From a checkpoint of a small sound classifier: 12000 steps, trained on short read English sentences (LibriTTS-R).
Rows from block 9, named by matrix and row number. Rows with one number belong to one neuron. Each number is 50 + 10 x the weight over its row's rms, rounded and kept within 0 to 99. All counts start at 0. After the name is the row's rms in percent of the matrix's.
# u: gMLP up (value half) (model.blocks.9.mixer.u.weight, 640x320), inputs 0-106
# v: gMLP up (gate half) (model.blocks.9.mixer.v.weight, 640x320), inputs 0-106
# out: gMLP down (model.blocks.9.mixer.out.weight, 320x640, transposed), outputs 0-106
u.152 093:68 75 38 56 28 64 25 53 56 50 37 34 65 44 56 56 44 64 54 63 33 65 61 54 62 53 43 32 48 47 44 58 49 57 51 46 42 63 59 46 62 68 66 53 61 52 54 64 56 49 43 59 51 52 52 63 71 42 45 62 53 54 41 45 29 49 63 43 51 42 43 51 51 59 57 40 59 50 68 36 49 65 48 48 50 31 39 48 50 46 54 44 69 31 44 61 41 58 45 61 54 49 43 42 68 46 54
u.153 154:47 39 62 60 40 34 57 48 30 58 46 50 52 63 54 31 49 42 40 57 54 49 47 46 60 52 60 58 46 62 66 39 55 41 35 60 62 64 46 54 68 51 43 53 59 44 69 55 50 50 71 40 54 52 65 39 36 55 54 45 45 56 45 57 63 44 47 52 52 52 34 42 39 62 47 79 50 68 36 54 53 44 53 39 51 44 55 46 52 57 63 54 41 62 55 45 45 65 60 46 65 47 47 46 50 52 56
u.154 097:45 56 66 52 45 44 36 70 44 54 33 55 55 36 64 67 47 57 42 52 53 34 57 77 44 55 54 38 44 50 51 56 53 54 45 27 51 54 58 49 60 51 70 66 50 46 49 43 55 50 44 36 62 49 56 48 48 25 60 61 50 45 54 52 59 56 60 49 51 69 47 43 63 47 44 57 59 69 32 35 37 53 66 48 44 42 34 50 64 45 54 32 49 38 74 47 53 57 42 52 63 49 54 60 64 35 56
u.155 087:44 57 42 69 43 44 40 59 53 47 43 38 56 33 70 44 53 62 41 52 39 47 42 54 53 36 39 59 43 38 46 66 55 35 46 59 45 60 54 44 44 40 45 50 58 42 64 56 56 54 65 51 47 52 52 63 54 46 34 57 34 58 51 26 37 46 54 51 54 48 50 61 51 60 49 67 61 49 45 42 44 53 64 63 51 42 18 38 41 58 40 42 62 53 45 62 40 53 69 62 29 34 50 69 55 46 53
u.156 094:44 39 68 61 52 50 45 50 38 64 53 49 72 50 51 43 45 36 44 58 51 39 53 43 45 62 38 44 39 48 64 46 39 49 59 49 66 36 56 42 47 61 68 51 53 46 64 52 53 38 67 47 58 49 43 54 63 54 55 67 46 64 60 42 58 70 47 47 47 44 54 53 65 71 42 71 67 60 60 43 59 47 48 47 58 46 29 47 62 57 69 49 60 66 40 62 37 47 52 41 39 44 57 69 70 36 70
u.157 102:62 47 47 57 48 47 46 59 46 81 61 49 64 26 69 58 40 68 40 64 48 43 47 53 56 46 47 42 41 37 63 54 40 54 45 54 47 58 57 41 53 41 62 56 64 44 55 53 55 54 51 49 58 45 57 44 55 31 28 63 52 47 44 50 44 53 50 50 59 58 37 62 60 54 52 72 69 46 48 52 46 49 79 59 30 45 45 33 48 42 53 43 55 55 63 63 50 43 57 51 39 45 63 69 43 41 59
u.158 082:47 51 58 48 64 49 32 45 32 68 66 34 45 46 53 41 47 67 39 64 34 51 56 56 52 47 39 45 38 49 68 41 48 50 53 51 54 44 73 58 65 46 47 59 50 34 51 40 45 39 53 51 50 63 54 50 43 38 40 45 51 34 53 56 42 50 51 57 50 38 48 56 38 63 64 59 50 50 50 38 59 59 58 53 50 28 43 56 38 62 69 36 63 64 35 54 56 38 53 68 52 42 40 39 50 37 44
u.159 092:48 58 48 51 60 34 46 43 50 50 54 39 39 43 63 45 43 66 65 37 38 44 54 54 53 50 52 42 50 51 55 54 49 67 58 57 37 49 42 49 50 59 50 40 61 45 57 31 43 45 54 56 36 61 58 54 63 55 35 31 61 49 44 60 47 39 51 68 40 57 49 47 67 47 50 61 52 41 49 38 51 60 57 42 56 46 50 49 32 56 46 31 57 63 50 36 55 63 42 46 44 47 36 46 58 56 37
u.160 090:45 45 71 45 58 32 50 64 41 64 55 36 68 58 61 47 61 52 55 55 28 48 49 41 52 57 48 55 37 71 51 37 34 49 36 33 65 47 52 61 67 32 65 77 45 49 44 61 47 64 65 45 54 49 48 61 43 61 64 64 56 53 52 58 70 64 51 50 54 43 61 40 57 60 55 60 47 45 46 52 51 45 48 63 58 34 47 36 49 64 60 59 52 55 57 45 58 49 59 45 53 62 50 56 42 30 67
u.161 095:46 49 65 61 48 44 53 44 52 55 39 43 70 29 52 40 55 48 36 50 43 51 42 49 48 37 56 64 39 36 58 67 43 45 56 26 47 52 42 64 58 55 59 42 56 45 61 58 75 54 56 57 56 45 57 64 41 51 44 46 41 32 50 33 58 60 32 53 55 31 49 40 54 73 44 58 61 46 59 56 57 38 64 53 61 47 36 51 64 62 59 34 64 58 45 46 62 47 45 56 55 42 50 67 55 39 49
v.152 095:54 55 32 54 56 54 46 52 68 40 46 44 40 38 64 41 33 64 57 44 50 79 50 50 45 41 50 48 50 46 55 44 59 40 38 66 38 52 46 66 45 40 46 55 71 37 54 47 42 64 58 50 61 59 67 53 47 44 33 35 48 69 46 55 33 53 57 47 51 40 55 68 32 41 53 33 54 35 67 54 62 55 66 55 25 62 50 53 29 55 54 34 61 62 36 70 54 54 45 50 30 50 31 36 36 42 43
v.153 144:46 48 66 55 53 46 42 72 41 47 50 56 59 43 56 57 43 36 56 45 52 51 52 46 44 45 48 50 49 60 48 41 40 73 70 46 47 35 43 43 54 22 51 57 46 48 42 21 62 44 45 42 47 64 37 50 47 48 56 65 61 50 43 53 61 54 35 46 49 59 55 30 40 49 15 47 50 61 35 51 31 51 47 53 56 52 49 51 57 54 49 31 54 57 91 41 51 44 27 36 71 56 49 60 65 54 52
v.154 088:76 44 54 60 59 40 37 49 67 44 58 49 52 50 72 50 46 66 64 53 55 48 48 48 51 43 54 40 37 28 37 68 55 52 41 63 28 58 46 36 61 45 44 56 59 58 61 46 40 65 51 54 65 35 46 43 59 42 34 52 53 46 32 62 44 62 60 65 51 49 49 55 65 47 52 44 62 26 58 49 66 48 62 55 48 57 57 40 39 55 51 45 55 40 58 57 43 56 43 40 32 40 42 39 40 50 45
v.155 096:66 49 51 61 47 66 54 26 57 55 45 45 35 46 63 27 49 47 49 60 47 45 62 47 59 40 49 63 53 50 43 35 67 23 41 54 55 57 43 53 60 47 52 52 40 35 66 49 50 37 59 62 45 43 60 44 51 60 46 40 51 60 59 56 49 52 47 60 51 34 33 65 65 60 55 50 47 52 48 54 67 48 40 65 38 57 54 38 47 56 58 46 50 53 38 46 41 58 70 56 45 37 54 45 50 51 40
v.156 087:65 41 43 55 45 63 43 45 59 55 55 48 54 59 70 49 50 61 42 57 39 58 45 45 70 66 52 41 62 50 46 46 57 33 67 37 64 52 48 57 53 34 37 37 57 41 64 52 46 55 58 54 54 31 54 59 52 46 65 47 41 55 54 53 40 52 45 47 60 56 38 60 57 40 52 40 44 54 50 64 51 52 42 67 45 51 39 34 52 21 33 46 44 42 56 38 62 57 66 40 56 49 55 49 58 44 37
v.157 082:58 55 51 58 49 42 30 60 61 46 63 38 38 51 44 53 58 51 46 52 42 58 42 54 45 48 41 52 57 44 41 50 48 45 30 68 39 40 40 57 54 70 46 41 50 31 38 64 42 43 46 55 58 57 63 58 55 39 47 31 47 60 46 48 56 60 60 56 49 35 37 54 60 35 44 46 37 56 53 36 46 67 41 58 39 49 43 55 45 67 57 48 60 39 37 71 54 60 51 57 27 64 31 52 47 54 48
v.158 092:46 50 65 49 34 50 54 48 57 57 54 37 48 44 63 19 39 38 27 40 63 56 59 43 68 43 62 46 39 34 60 38 72 28 36 61 59 67 52 47 56 55 57 57 54 39 55 57 44 32 47 64 54 32 66 30 44 53 61 48 47 69 64 34 62 53 55 51 45 59 43 64 53 45 62 44 49 60 56 56 68 33 48 44 47 52 64 45 51 48 56 51 51 54 57 45 56 66 66 50 42 33 62 56 49 52 35
v.159 091:67 57 53 41 30 57 50 49 58 43 48 51 65 63 69 32 55 46 42 63 63 53 60 34 42 52 51 53 65 38 49 58 67 33 63 42 49 57 36 58 53 59 48 35 47 54 46 50 37 52 57 50 37 42 32 48 69 44 42 58 53 43 59 53 57 57 50 56 47 35 31 61 61 32 70 42 40 40 59 43 60 42 54 63 44 52 38 33 43 66 47 53 47 53 47 64 54 39 67 39 47 38 46 62 37 38 41
v.160 081:22 49 58 56 54 50 36 56 74 44 49 66 44 63 51 53 60 42 55 52 40 44 52 64 43 37 71 67 47 42 43 41 49 58 45 51 44 60 47 50 39 53 28 37 68 37 64 53 57 55 62 58 69 41 65 54 61 56 55 58 52 53 52 52 42 46 56 61 50 43 58 51 66 58 52 35 50 55 48 59 59 49 54 66 35 56 37 60 27 52 30 64 57 51 52 44 53 54 59 49 35 57 41 36 46 29 28
v.161 109:56 40 61 59 41 41 49 48 39 41 40 37 53 50 64 21 49 38 32 56 48 45 57 48 66 46 51 57 44 48 63 40 55 52 40 64 55 58 43 49 60 50 42 53 63 41 69 52 50 35 45 58 41 31 46 36 42 53 59 36 39 48 55 42 63 39 58 57 36 42 41 58 55 41 48 69 61 46 59 46 64 45 66 45 41 42 50 45 46 59 50 45 40 58 35 33 56 69 51 46 47 52 42 44 49 53 30
out.152 087:43 42 51 54 55 51 45 51 49 41 60 35 56 51 43 53 39 34 18 29 75 47 47 42 71 56 46 63 49 60 59 35 46 53 37 49 38 38 47 53 46 34 48 57 56 44 54 47 58 68 39 51 57 52 40 24 50 59 57 58 61 61 49 49 53 32 46 72 56 64 48 51 36 41 48 37 46 66 39 57 48 55 59 56 45 56 72 40 51 45 59 28 27 57 56 45 62 70 56 47 48 49 36 52 48 76 51
out.153 187:42 50 40 45 48 54 50 41 59 47 57 35 40 43 45 42 50 60 27 53 76 46 46 60 89 58 48 47 38 42 59 55 59 43 22 59 41 48 58 60 45 56 47 44 58 36 67 61 45 48 50 48 60 54 61 14 48 53 37 40 36 53 55 55 43 24 59 65 46 45 28 59 44 53 58 39 45 49 53 55 57 60 49 60 44 40 71 40 44 53 71 47 21 53 42 52 57 90 61 63 41 40 46 40 47 71 41
out.154 081:58 58 52 44 58 45 54 39 49 48 53 33 63 53 59 46 50 46 37 57 73 61 53 41 56 40 27 58 53 54 56 56 54 49 39 44 58 32 50 45 26 46 51 48 46 45 54 47 57 59 50 63 43 27 37 22 75 54 58 57 48 50 54 49 55 52 50 67 49 38 46 52 68 47 53 52 42 55 56 21 54 29 49 61 69 53 74 34 50 49 62 47 19 53 46 44 61 59 58 52 46 45 61 55 60 78 50
out.155 075:42 52 51 57 33 49 32 52 46 59 51 51 45 63 47 51 53 42 41 30 31 53 38 38 38 56 47 59 75 62 54 38 38 47 50 52 50 58 45 52 57 50 49 51 58 50 59 57 39 57 44 41 28 48 51 70 44 59 67 50 61 75 40 60 51 50 59 32 65 62 48 48 42 48 54 45 49 51 50 61 47 64 26 54 31 55 28 50 45 44 41 57 65 48 49 54 56 37 56 56 42 56 41 51 42 30 55
out.156 087:60 49 63 58 57 46 41 58 43 35 64 52 52 54 51 60 48 44 52 64 23 57 52 29 43 47 43 62 57 61 44 37 46 60 33 42 41 34 28 57 42 34 52 54 42 51 44 45 59 60 33 57 56 40 39 71 66 68 62 62 62 39 54 44 36 63 46 41 55 55 55 44 41 30 43 30 36 51 43 44 46 53 44 59 41 67 45 47 46 35 42 44 75 58 62 39 76 41 58 61 53 60 53 44 54 38 55
out.157 066:58 39 47 39 30 64 58 44 47 33 56 48 52 60 54 50 45 41 51 37 42 77 54 40 52 47 41 49 65 49 45 44 56 48 56 50 42 20 36 47 43 61 54 43 36 54 49 51 42 54 61 44 31 34 48 51 57 52 61 59 52 60 59 73 44 53 61 48 36 47 61 50 35 54 55 50 42 45 66 49 54 33 34 58 46 58 50 40 49 63 65 59 52 56 49 63 64 46 51 50 43 40 50 42 62 54 46
out.158 081:56 71 45 41 52 51 50 44 59 55 53 39 55 46 44 50 44 50 44 53 69 46 56 53 60 48 49 50 70 51 55 56 48 47 40 43 41 36 49 38 39 52 51 50 38 47 47 47 45 65 45 37 36 50 42 31 74 51 62 58 56 75 39 54 52 29 50 70 56 45 50 51 49 42 54 41 38 50 60 37 51 46 39 41 69 61 83 44 54 50 68 49 03 45 49 51 52 63 51 48 44 47 55 59 49 80 52
out.159 098:37 44 50 56 43 62 44 50 49 62 23 47 61 41 56 55 54 54 34 49 63 47 38 61 67 49 39 57 57 43 66 63 45 45 40 40 54 49 55 50 50 61 42 52 53 51 55 52 53 51 53 47 63 37 52 39 54 37 41 50 39 53 55 53 47 65 45 60 72 49 39 51 61 71 56 66 71 52 51 55 50 23 52 55 64 47 48 51 56 41 57 56 33 47 57 58 47 55 52 41 54 50 54 54 62 59 62
out.160 089:39 45 49 41 36 58 63 50 55 41 50 54 36 39 39 48 49 43 53 60 59 67 62 46 50 38 54 39 64 53 49 47 62 49 47 49 47 33 31 65 35 48 46 42 40 47 36 51 33 35 54 31 44 55 48 41 51 56 40 40 58 62 56 55 40 44 54 58 48 43 54 49 49 32 45 21 28 39 61 51 48 39 42 40 46 75 68 58 38 69 58 38 46 76 51 70 73 53 46 49 47 53 42 35 47 66 41
out.161 090:41 67 39 53 38 60 41 44 51 52 67 57 40 53 48 43 64 52 54 61 43 55 41 63 44 54 43 41 53 52 42 51 54 49 37 68 50 52 30 50 53 54 38 37 57 55 45 67 21 53 36 44 44 41 55 59 60 60 51 45 57 67 31 56 36 47 58 46 53 51 45 50 36 32 56 32 50 37 59 50 49 70 47 34 37 60 47 51 34 43 48 60 52 52 40 67 59 35 48 61 44 51 33 26 26 46 40