config = dict(
    arch='gmlp',
    model='sound classifier',
    dataset='short read English sentences (LibriTTS-R)',
    train_examples=26041,
    gain_aug_db=10,
    noise_aug=0.01,
    n_mels=40,
    hop_length=160,
    input='log_mel',
    spec_augment=False,
    win_length=400,
    targets=['voice'],
    num_classes=2,
    norm='layernorm',
    mlp_ratio=4,
    drop_path=0.05,
    subsampling=4,
    layers=12,
    width=320,
    label_smoothing=0.1,
    loss='cross_entropy',
    residual_init='scaled_by_depth',
    optimizer='adamw',
    lr=0.00088,
    beta1=0.9,
    beta2=0.99,
    eps=1e-08,
    grad_clip=1.0,
    cautious_weight_decay=True,
    steps=12000,
    batch_size=256,
    epochs=118.0,
    lr_schedule='cosine_restarts',
    final_lr_fraction=0.1,
    warmup_steps=240,
    weight_decay=0.1,
)
Rows from block 9 of a small sound classifier, named by matrix and row number. Rows with one number belong to one neuron. Each number is 128 + 24 x the weight over its row's rms, rounded and kept within 0 to 255. All counts start at 0. Numbers have three digits each.
After each neuron's rows are labels from the 100 clips, of 14848, where the neuron reaches its largest size: "top examples" is what is common among them. Only what is clearly more common there than usual is listed. The data: short read English sentences (LibriTTS-R).
# u: gMLP up (value half) (model.blocks.9.mixer.u.weight, 640x320), inputs 107-213
# v: gMLP up (gate half) (model.blocks.9.mixer.v.weight, 640x320), inputs 107-213
# out: gMLP down (model.blocks.9.mixer.out.weight, 320x640, transposed), outputs 107-213

u.468:140122151127154124135160120128105139098136092140118189155110150139119131124147140093120096116143161151100128156132154092139116118117144088155078128083089170141112097118143092156110135119160144097123145117146092138124129138140102117090135120143132154110153122122165117112155090157121106109094113124147135142104103152153126
v.468:092127126131159141133124144131168104106114124102080179107114178116109136172134110112104124140122097095122122092127080100125179075101141157138139143133152175144125153136137129142178112119095132118116123166133173123137101117135145137136113162155141125142107170171160148129079106131133162142114150097170127128127133112130134
out.468:122145116138129121124119111087135096136160127123113119174118121118141131135110124118128145117140101112119113130121109109164157066125115132012125137116140134133106121157117127127162130142132137113159137138125147133129122117127154122133117159123128121097136101144169134133094132088136140137146132125132115161182145128112125
top examples: voice: female

u.157:131140127157148147119137137064106083141109129125111144100130123141127156105118151118151130163117173125118145143089117157170152098126150142148139081102133185126152099132168068148139137119114107126155130158131088166116098125126139125108173129115177167133103114112169105112126176125131105119107090104145186140136131128169107
v.157:120118144094149103139101123127101140115105125133134156092115107130080116111109103122127144159161150121098109110163129128176132141147144133096087167124110175148116143161121155146139080142106132148123156144145139126189137165108164124148122158153108148146119119164135135107099102139162117141136142123141141133112167127127190
out.157:108090105109145165124124085154143110171134182097144100172096147109136161120134098114138121124177085125128113134129127092120120108174098138098096115109128119154160148169102138130109102149121156127126131145120173111123137123120123120126132138089128078097157127132140155161121141111117176129150131094106109147104154121138124
top examples: voice: male

u.348:131171140173132149129142104117126136080147124106146162108109139099146153128120136138103171096114094109097100114131108120157146158132154146136086156134145180123137120129146121137123122132121103114134104149125111104106104135102109097127182143148142122136153100158174115100149170154156097100097116142160137105129124150141124
v.348:159135119125102092153108098133128131119134132149067136107093117125151144122107132149074108116144120134169136068126095115122145108124113118115140149118145110104135160118136124098132120153095154108151100165171175114107094080085139112117131097160146119128125146175151132174142125168153139130161152104117103138150176093160140
out.348:163137110151124092112104119136099125143136163164136077186124117157145156175152124115132131113127082105109112133141130124148132138122081109057163087131095126141134126123098143107117143131148122132161145134138146120128122130130135112124101133135129104152143132137136134114143146112111112134119130073128108136199117134118114
top examples: voice: male

u.307:130181195141115143127129181117106109099165117152148144113180148116111163138133127080157070100109107083114118127162145103176114124098147126158110159116102157168138065097137111126142131090160102125132131124114115123141141143144122119111171142149157169127130107104148119121143126118128117115135093180151118127125093138142130
v.307:112158098124132138115118128174147118126124096133104126156139108099138094169126118092091106101166137098104117115135125149155135087143104113136118142133114170112118143080117123132148125167130122103133166150177132142134088103151159086136104151113145122110103155126125105147106153131120159166143118127115122148135136088126163
out.307:126112110111130145129129124101118098127149149127094129166150111131122132126094129145131136116131126158128128130124098120157142078141115131013153126124145130136106130144131136127134119119121142109154139158132141103132137114136156137119117143119134126102128110131154141135111132095138136131142119144137118166167142129108132
top examples: voice: female

u.308:127142161152163107108121124180121146130120120111170137131123118102105165153152102135115130144152175161096118133152093124151133144112152122151100126090127148109135160135111124133090114114129113183143132089114091168150102117122141097132131129108108100135123130151118150112121135119130127104161130132128121123139145108180134
v.308:133157126163124103148154086118106157148109124077143147120097135128144118153123109120109156081131135109150116105085089121130148134095113126144107126153132123119137127129117133109137141131146137144130100132138160108118104107089125124124108114169123166098129081130134127160136104174141177135134137143140146102100123140176173
out.308:100101085085122102166122125093142102132148102140091138144123151112116112113090091131118146090139109120151128129079104160112138097125113135139143111125158149120117134162094156095141103138109170079175093155132152134124121108139140122133098140123116139131137121140133145192096094114139142120137137141124104176100141125091099
top examples: voice: male

u.472:102112148151172119089088116135116092114147146108114124126112118134144145125109138095141147157141131166085110146141100102151126149097150125114143151097107192125142129168122113183115117143129085100156114131159121137130120157132125153148158108147118124159147140154153155086123154097146119156111125117119115153147164121156127
v.472:157169119108123148129129116157162165105099146130157135124104141119153152158152094112111176129137091135096141097140149132147136158141097159144138139099101118092130141123087123156092153180106120102136115128134135127169143152140110177174147115153101106138089147162121157118105147114163113157160121128145097153111167108111145
out.472:115105109073114097145112089129122174108129139122164172126135102146159130152120088138134123125181097102109122137126162115132106139103157091084144120121120175089165107145101151073123092144154129073128146115137118125105148179106140095138108121125127163188093118135114128158094100123131142114137139080129135125140136148129136
top examples: voice: male

u.120:121159145153158128136079113138129132128117120099182116120150135147130163120129107087125094134152116118137156145175129133136095108123195125156115115120101123142119118139111139139124112133154118160104133120104100173128120165140073094140134150090116097106126119145157090162158130164120166157104132088123090127137091129147135
v.120:122137131127122093121141139138132139137140080118113086125100149103121105121123129141124137090122148135156117090117103130136111172129112153132130159147164122137110139137088138103114133112122154054184127171178175109089108120092150122151132130122112143117128140153128132178155158135127103135160154140140114152109156085107107
out.120:134129144135102113167168166135109105127106131171077138111151105111134107113117129149138136090134154157125144139079110127144133136106094117147178097137184129083136105118127100124117113089092115140143090162115113126103101101126153150112126069144161151154128115127153122108096106129127101102126112161121160126113120106170110
top examples: voice: female

u.15:163141171125133094114101095156124136098148133097146120146114142143117110127129136111161134123163138099104099142157166081159144104116123116171106177138113120105107086141108107145117148138150149115127139148111122130146150149121104095117164180118162133133183137142137087102152160115147158156103152142144107137151139129123116
v.15:146152113138121124166131112148116162139152159102154177098099091148159120115130133105106153090143122088137153115125106098122133128074148110108114113154120134118136130105111134146136120166102100124135113158160161128097125110122120124113107118166085141134155127129176143163095124158155141175132117178121140107135123113170146
out.15:144150129166129121128119133063152098134140191144131125156117125112133133200144097087124122128127127127141111120115098142140150061088116127036101098136063138132143130108111075138166104142131100141135130140122153156116106118146138122137109150131119144108121095142151133149107141137134132144147142083134128149150131120144143
top examples: voice: female

u.424:129124164110127121107098140130107118131139111128122148177130099098174149134121135108101119138136193147081136154145112140171133132116137083148112157107117145130117134149119101104129124100121094137151152128156090145170097146140146098153124156133123117136119105155136156095099121105160128161135153124125150118166121098146138
v.424:109165118163118110162113104127136127112111139088135131125133105124169157131140135083107131100155102121142108094118107125113148081095149126115136161149078143126121111121116124129183139130119127120124140136164118130124134104083134098121146146154100138104132106152178161171117087163138161134160129173125144105138159113125172
out.424:103122058083103100140133142125139133135117127102144098089119173157103108108083081124129143089119090111148151137088140160072107112121132156153133148143139135115131128100118200102150131135114189106117120130121151116110133118118143191117098109124116112105114143124091123190120102168126155114139112150129133163098115149082125
top examples: voice: female

u.513:128183143172146106092096104095151088121097101113115134145152119121132150139105099121141131073100108145121104139123093112167159100147125150128136124161113141131164136158134079169157125131086106159128086168165153120130076096119157126154177104126120110113157093135148152104115156117168112127134124117111150115134119087137159
v.513:128153155156132116168106090114123118114143166082137115100112111122143150171125141102074161075169094090129144090133114121128179100091117114118126153170111166113129120116123114139178146130090144140128128163144138107153111073082139090116099143136122153128135094155146122150105070152140157127139122141125148131140144098138120
out.513:177078125108108122131151171103167103145155115170088118161129147092143127158147147133127106125132152135170140123129073171125159120172121114120178070087089116132130119129116147068122144114129140121157127136121119149113107094129109101105111128118142157153138155121107122125165107097117092116139117083138137149139132072111105
top examples: voice: male

u.638:094129166168122120154157131139113128143097140129114162058109089161132127133116128135124136075132116105100140098079127129146110140090139108132087116164118134127187111128145083121125123123108105164109130105114128144113084129092111109107153111113128145117150082133153119141120126177154124115127121133137143076133124128195120
v.638:122110125111083139169162152103131147154126120125125122146155131163120100123153125109166126133140130125146137145125137093136098112153084090135139119121116091149118119138138110110121105107146145124115139099065123129151163148126125129076091120121132116129128115076136060121107127109093110126071103151162165115157097183133112
out.638:135149139160140132110112131116123102134148113132132130135129094110141138138138144133113137133128128123124110117157093131171155144146127133025133130138111126121125131143130130123139149135129125128160147119138134128137102118121121124138142142116120130130140134139149143122148122107142122136144141131122114146177137106141133
top examples: voice: female

u.144:136149157187143124109123092186115106148121130086102100120148105136123158092144130104132115140123137148110114132165123127162114145137101137136116120147144088135137141162130100186141122138107114163114133103127148125178129125096137140122202124118106096111142131142154114094146158144126144120157122122145086107133129119138159
v.144:107143099133166125140109137124168139144116122113086127126107111121083090125114135129071159127158084115131111098149090104115143110105087134171181113153148134159076112126117117128184136120091142133144149125175157132142124097138158095113102172137114110107124141157140115158137136126130150123139158101175121123100155095132158
out.144:129149121151122133109136153100101125128135130164110094143149086131144132144145161135121148144128123145141115121117119107154144132160106144095178102140068128120109138119149128122116148107116103116133162129126140140133116099109134114118116084129149128141121132136170137082134138086120125118125126126138142135196127097148156
top examples: voice: male

u.238:108174118168116150100155150108130112117140118118133133083154130128104155131089118159146158094101126142115090146137140093161139099141177138183137159125112155153201120156158110155095121139134110091161127118182117119135133118145103143142153081100133136129145126118196130102111148131121139115109146128136160150111156147146136
v.238:123146089131147124115148135132140116122132097140114080089120166112109096108098118134096144124115120122160109131084089154110105167106093140138148164151144150116153116127101162124141135139111129125145089144140172109098110100116181176149123131117144150133123106151137128167152127151132119130136142147097105139085122122134097
out.238:183177098109099104115133130126123126072160173171174122165159109166121113147109149107132118105128107130118162133145122126120126118131128125075191141110128142154090121090111179105177143124146132103137172104132107106133143172137136137112112124100120120145078172122086124134104131113134125112123116123173125182133128151105140
top examples: voice: male

u.140:119138161173157145128107140138116117110136127154164151138188137124108117150147135094152101117100107121111104157154152129155142142141168140125085137134136161130146098146125125127102086138144095163133128092125082193144131153120101145137185105136145135114119138140160113107132172113158096152139132126136134133118135120146170
v.140:143154162157144114145165078163109130114135148079126134073136128113171108128109124116113140101150114109108112125110123126123137118101131141157115118160099152119151154125113107119140103161091098129134088156155137095141094120102104130147151109177096164143124114133158141153129092184141185168175127141130147121104135118174144
out.140:140151129170148112162122081113139122141152125109105171145072155122161157143135081090129111110160097086108110119113119114182139066118113121133114109117100160125135139161103091139171103156127147086171108158131149100126110096128129090136127140129133165112154122144191152188090102100120157141140139114141113137128148138122099
top examples: voice: male

u.83:097155155176110107125152129130088133131121131114135149072102110158127124137141126133121129087115117110104120100095129111149119133083151095150098126177100150113192107130163095141116131124115098126104134114123138141126091118102102121101129083112162163136139101124177101149125136188151131102123096148127163098118124122183138
v.83:155127146114083124153139119145117123126129109144099135152127170118162106147154142091184106142127114114147145154152136123126119130123100106107150132130145129141131112134130123095135151102120132122139135117112152111133149143167133122073110167087146134128119136076116114120123094120071143144104095114191140091137103141121080
out.83:130150138161142117116109129117129102144148104132117131126132091117138122126132143137114142138123124118129110116154093138171161150138120134038143136140119129110134136138121127124137149137120112132158133131137134123134095120121132131145153143120123136136132129142146141114142129103147120141140139134120110146168142103136138
top examples: the word "you"

u.138:145145126142086140109113173145138086138125131120148117152180137112123126166151167077138090123140101164110165151141131116134125120134139122131104121090087154158121135129158115133124161144152150118175131094096130161129096135154100110130120130088122108096138117155137137120161114127117086138130084118139174112155137110122121
v.138:145154130137140140102096119134139157117127161101138138166100122129148107132129093094109160123156088109163153116122117138116102098110122133098121140128114130114085161082128114142103171157153124118122173102121123130138142155123132118141079181129101142113104151168139120153107132131161153158130138076114100140174143117116135
out.138:118127167129122129143152119164119114142142125136113124081118118103147144085115148184134153100142134140092134129105109111161122164155085128156129142139170092098173098156159130101082084109122123125133090126134139078102134125131112142139119086124168123175161117129150142116115149125119099102122131204118129119121117106139117
top examples: voice: female

u.352:140177143140105126148162144125163097114127118142086165160144108129123130124108121156117137099126171157138140108113111105171180125118159137145151096123139148151119131156122064134134152118127087114136144156123111164147107128133142120116156098134176160132143104143164104117123112094114140112104102121154136147118150079169140
v.352:120109151116129116143119093144122144144134103097158125083127130154119093097103122139116135112112100097135116152146149117103099172134133129173133176157184134113183138138099139145098124131133131106111102115126134117145142153126146200169151134135100140156104133147120128130158144107113147134122139156126124109074126168119105
out.352:125147147133125130117145144141210092134144100121090109123108141021149124117135132143121130145137116084190135118145056176092146152134115133188131135129143103124116134112134125128124139119131150169110097142130124132132121074124135131129107142128132115096120099133092126144144095136126122118145120131128143128134136029117109
top examples: voice: male; the word "of"

u.554:120194140181104099153177139084105154137100140143129153152175151117139145174111154149148089144125145097084110127113153107135163099073179147164090108118119157128133132120159100160133114106139123117139144105103090137103122118128086118101122099121190143142107081134162090150082142115103130144138110145133161128162098121164119
v.554:131181110127146111149146096138122147118146122117121144125141134159146128134093130092127147121091121134138116120119105119122137088112109129132118148117091135132122137108123085124143142157117110125140144117166133112139119087113145134141089105155122163106142083132181125177115084159151172158136134180112134098154151142140149
out.554:128117130125123125064131109143111124136185131126151103110102111104146146104138151153143133163165104096108126143159137118136122171182113141124093129129166104111123134170090159121102193136140119113124122106116112105125146141124108126119137171130131080155101172121099132127174121123129105117122120126103123171157129122134142
top examples: voice: male

u.92:124141154132143114073116135139133094081177135148138159138167125119137133135128142093107151146101163169115127113149116123142163126166169138144102112106119137116155128109183113160139090143124139160179154131129100159144096131154118080083134143140122114088149136121136104122123118128140111106134113098113124136191133116181145
v.92:116155121174142139140125098135124142158117138115121143092131136134169159151147109074103132096128109133142148097108108141116123090105101105096115135156085120118159123087104112137138132160113116103158121125133119108129123124091123129117117103158117162104149085113171151182121131186156178176121147131134138093125125139164158
out.92:119117078108127094170115102114144115155108148130103110141116176114128121103095091122137159119142115074151136134058085164120159101119086155132151124120181168136157134146099142096145115146107167100147071150125141114127105079118173133119113122120116126130100122153133138169084078087125168133141134119100114159115144095098090
top examples: voice: male

u.22:117172122135116126115125116125173127108123093138116111156133135110113181147126162107168123126136127117096116126143133083165140135118131142125089123095104192131128139111138073202126149100155132150180145127146144100165115120149099150122147159127167105101107090157156123148164143154131162108145117122168143148140141156171160
v.22:142135157144132109157120097120106147139142153109163165083126127151148112111105144117103158103116116100116140131102105135104155096112149112152140115154122159089161135117111105144109100176141137136108094105164124144112104136109132152125116101145112146113146121108150121143120119181176178154159150151150122089096141108178153
out.22:092100123095151117157115085173127130168150161111116125136080147141144089075135107138115158152144096090153118120119139122129098122116086150073149124139146117111161151168099128127121137140130101134136118136137142083146149122131152154155092153129107097144108143140114143096093129070134162146139147114080106134147132156110135
top examples: voice: female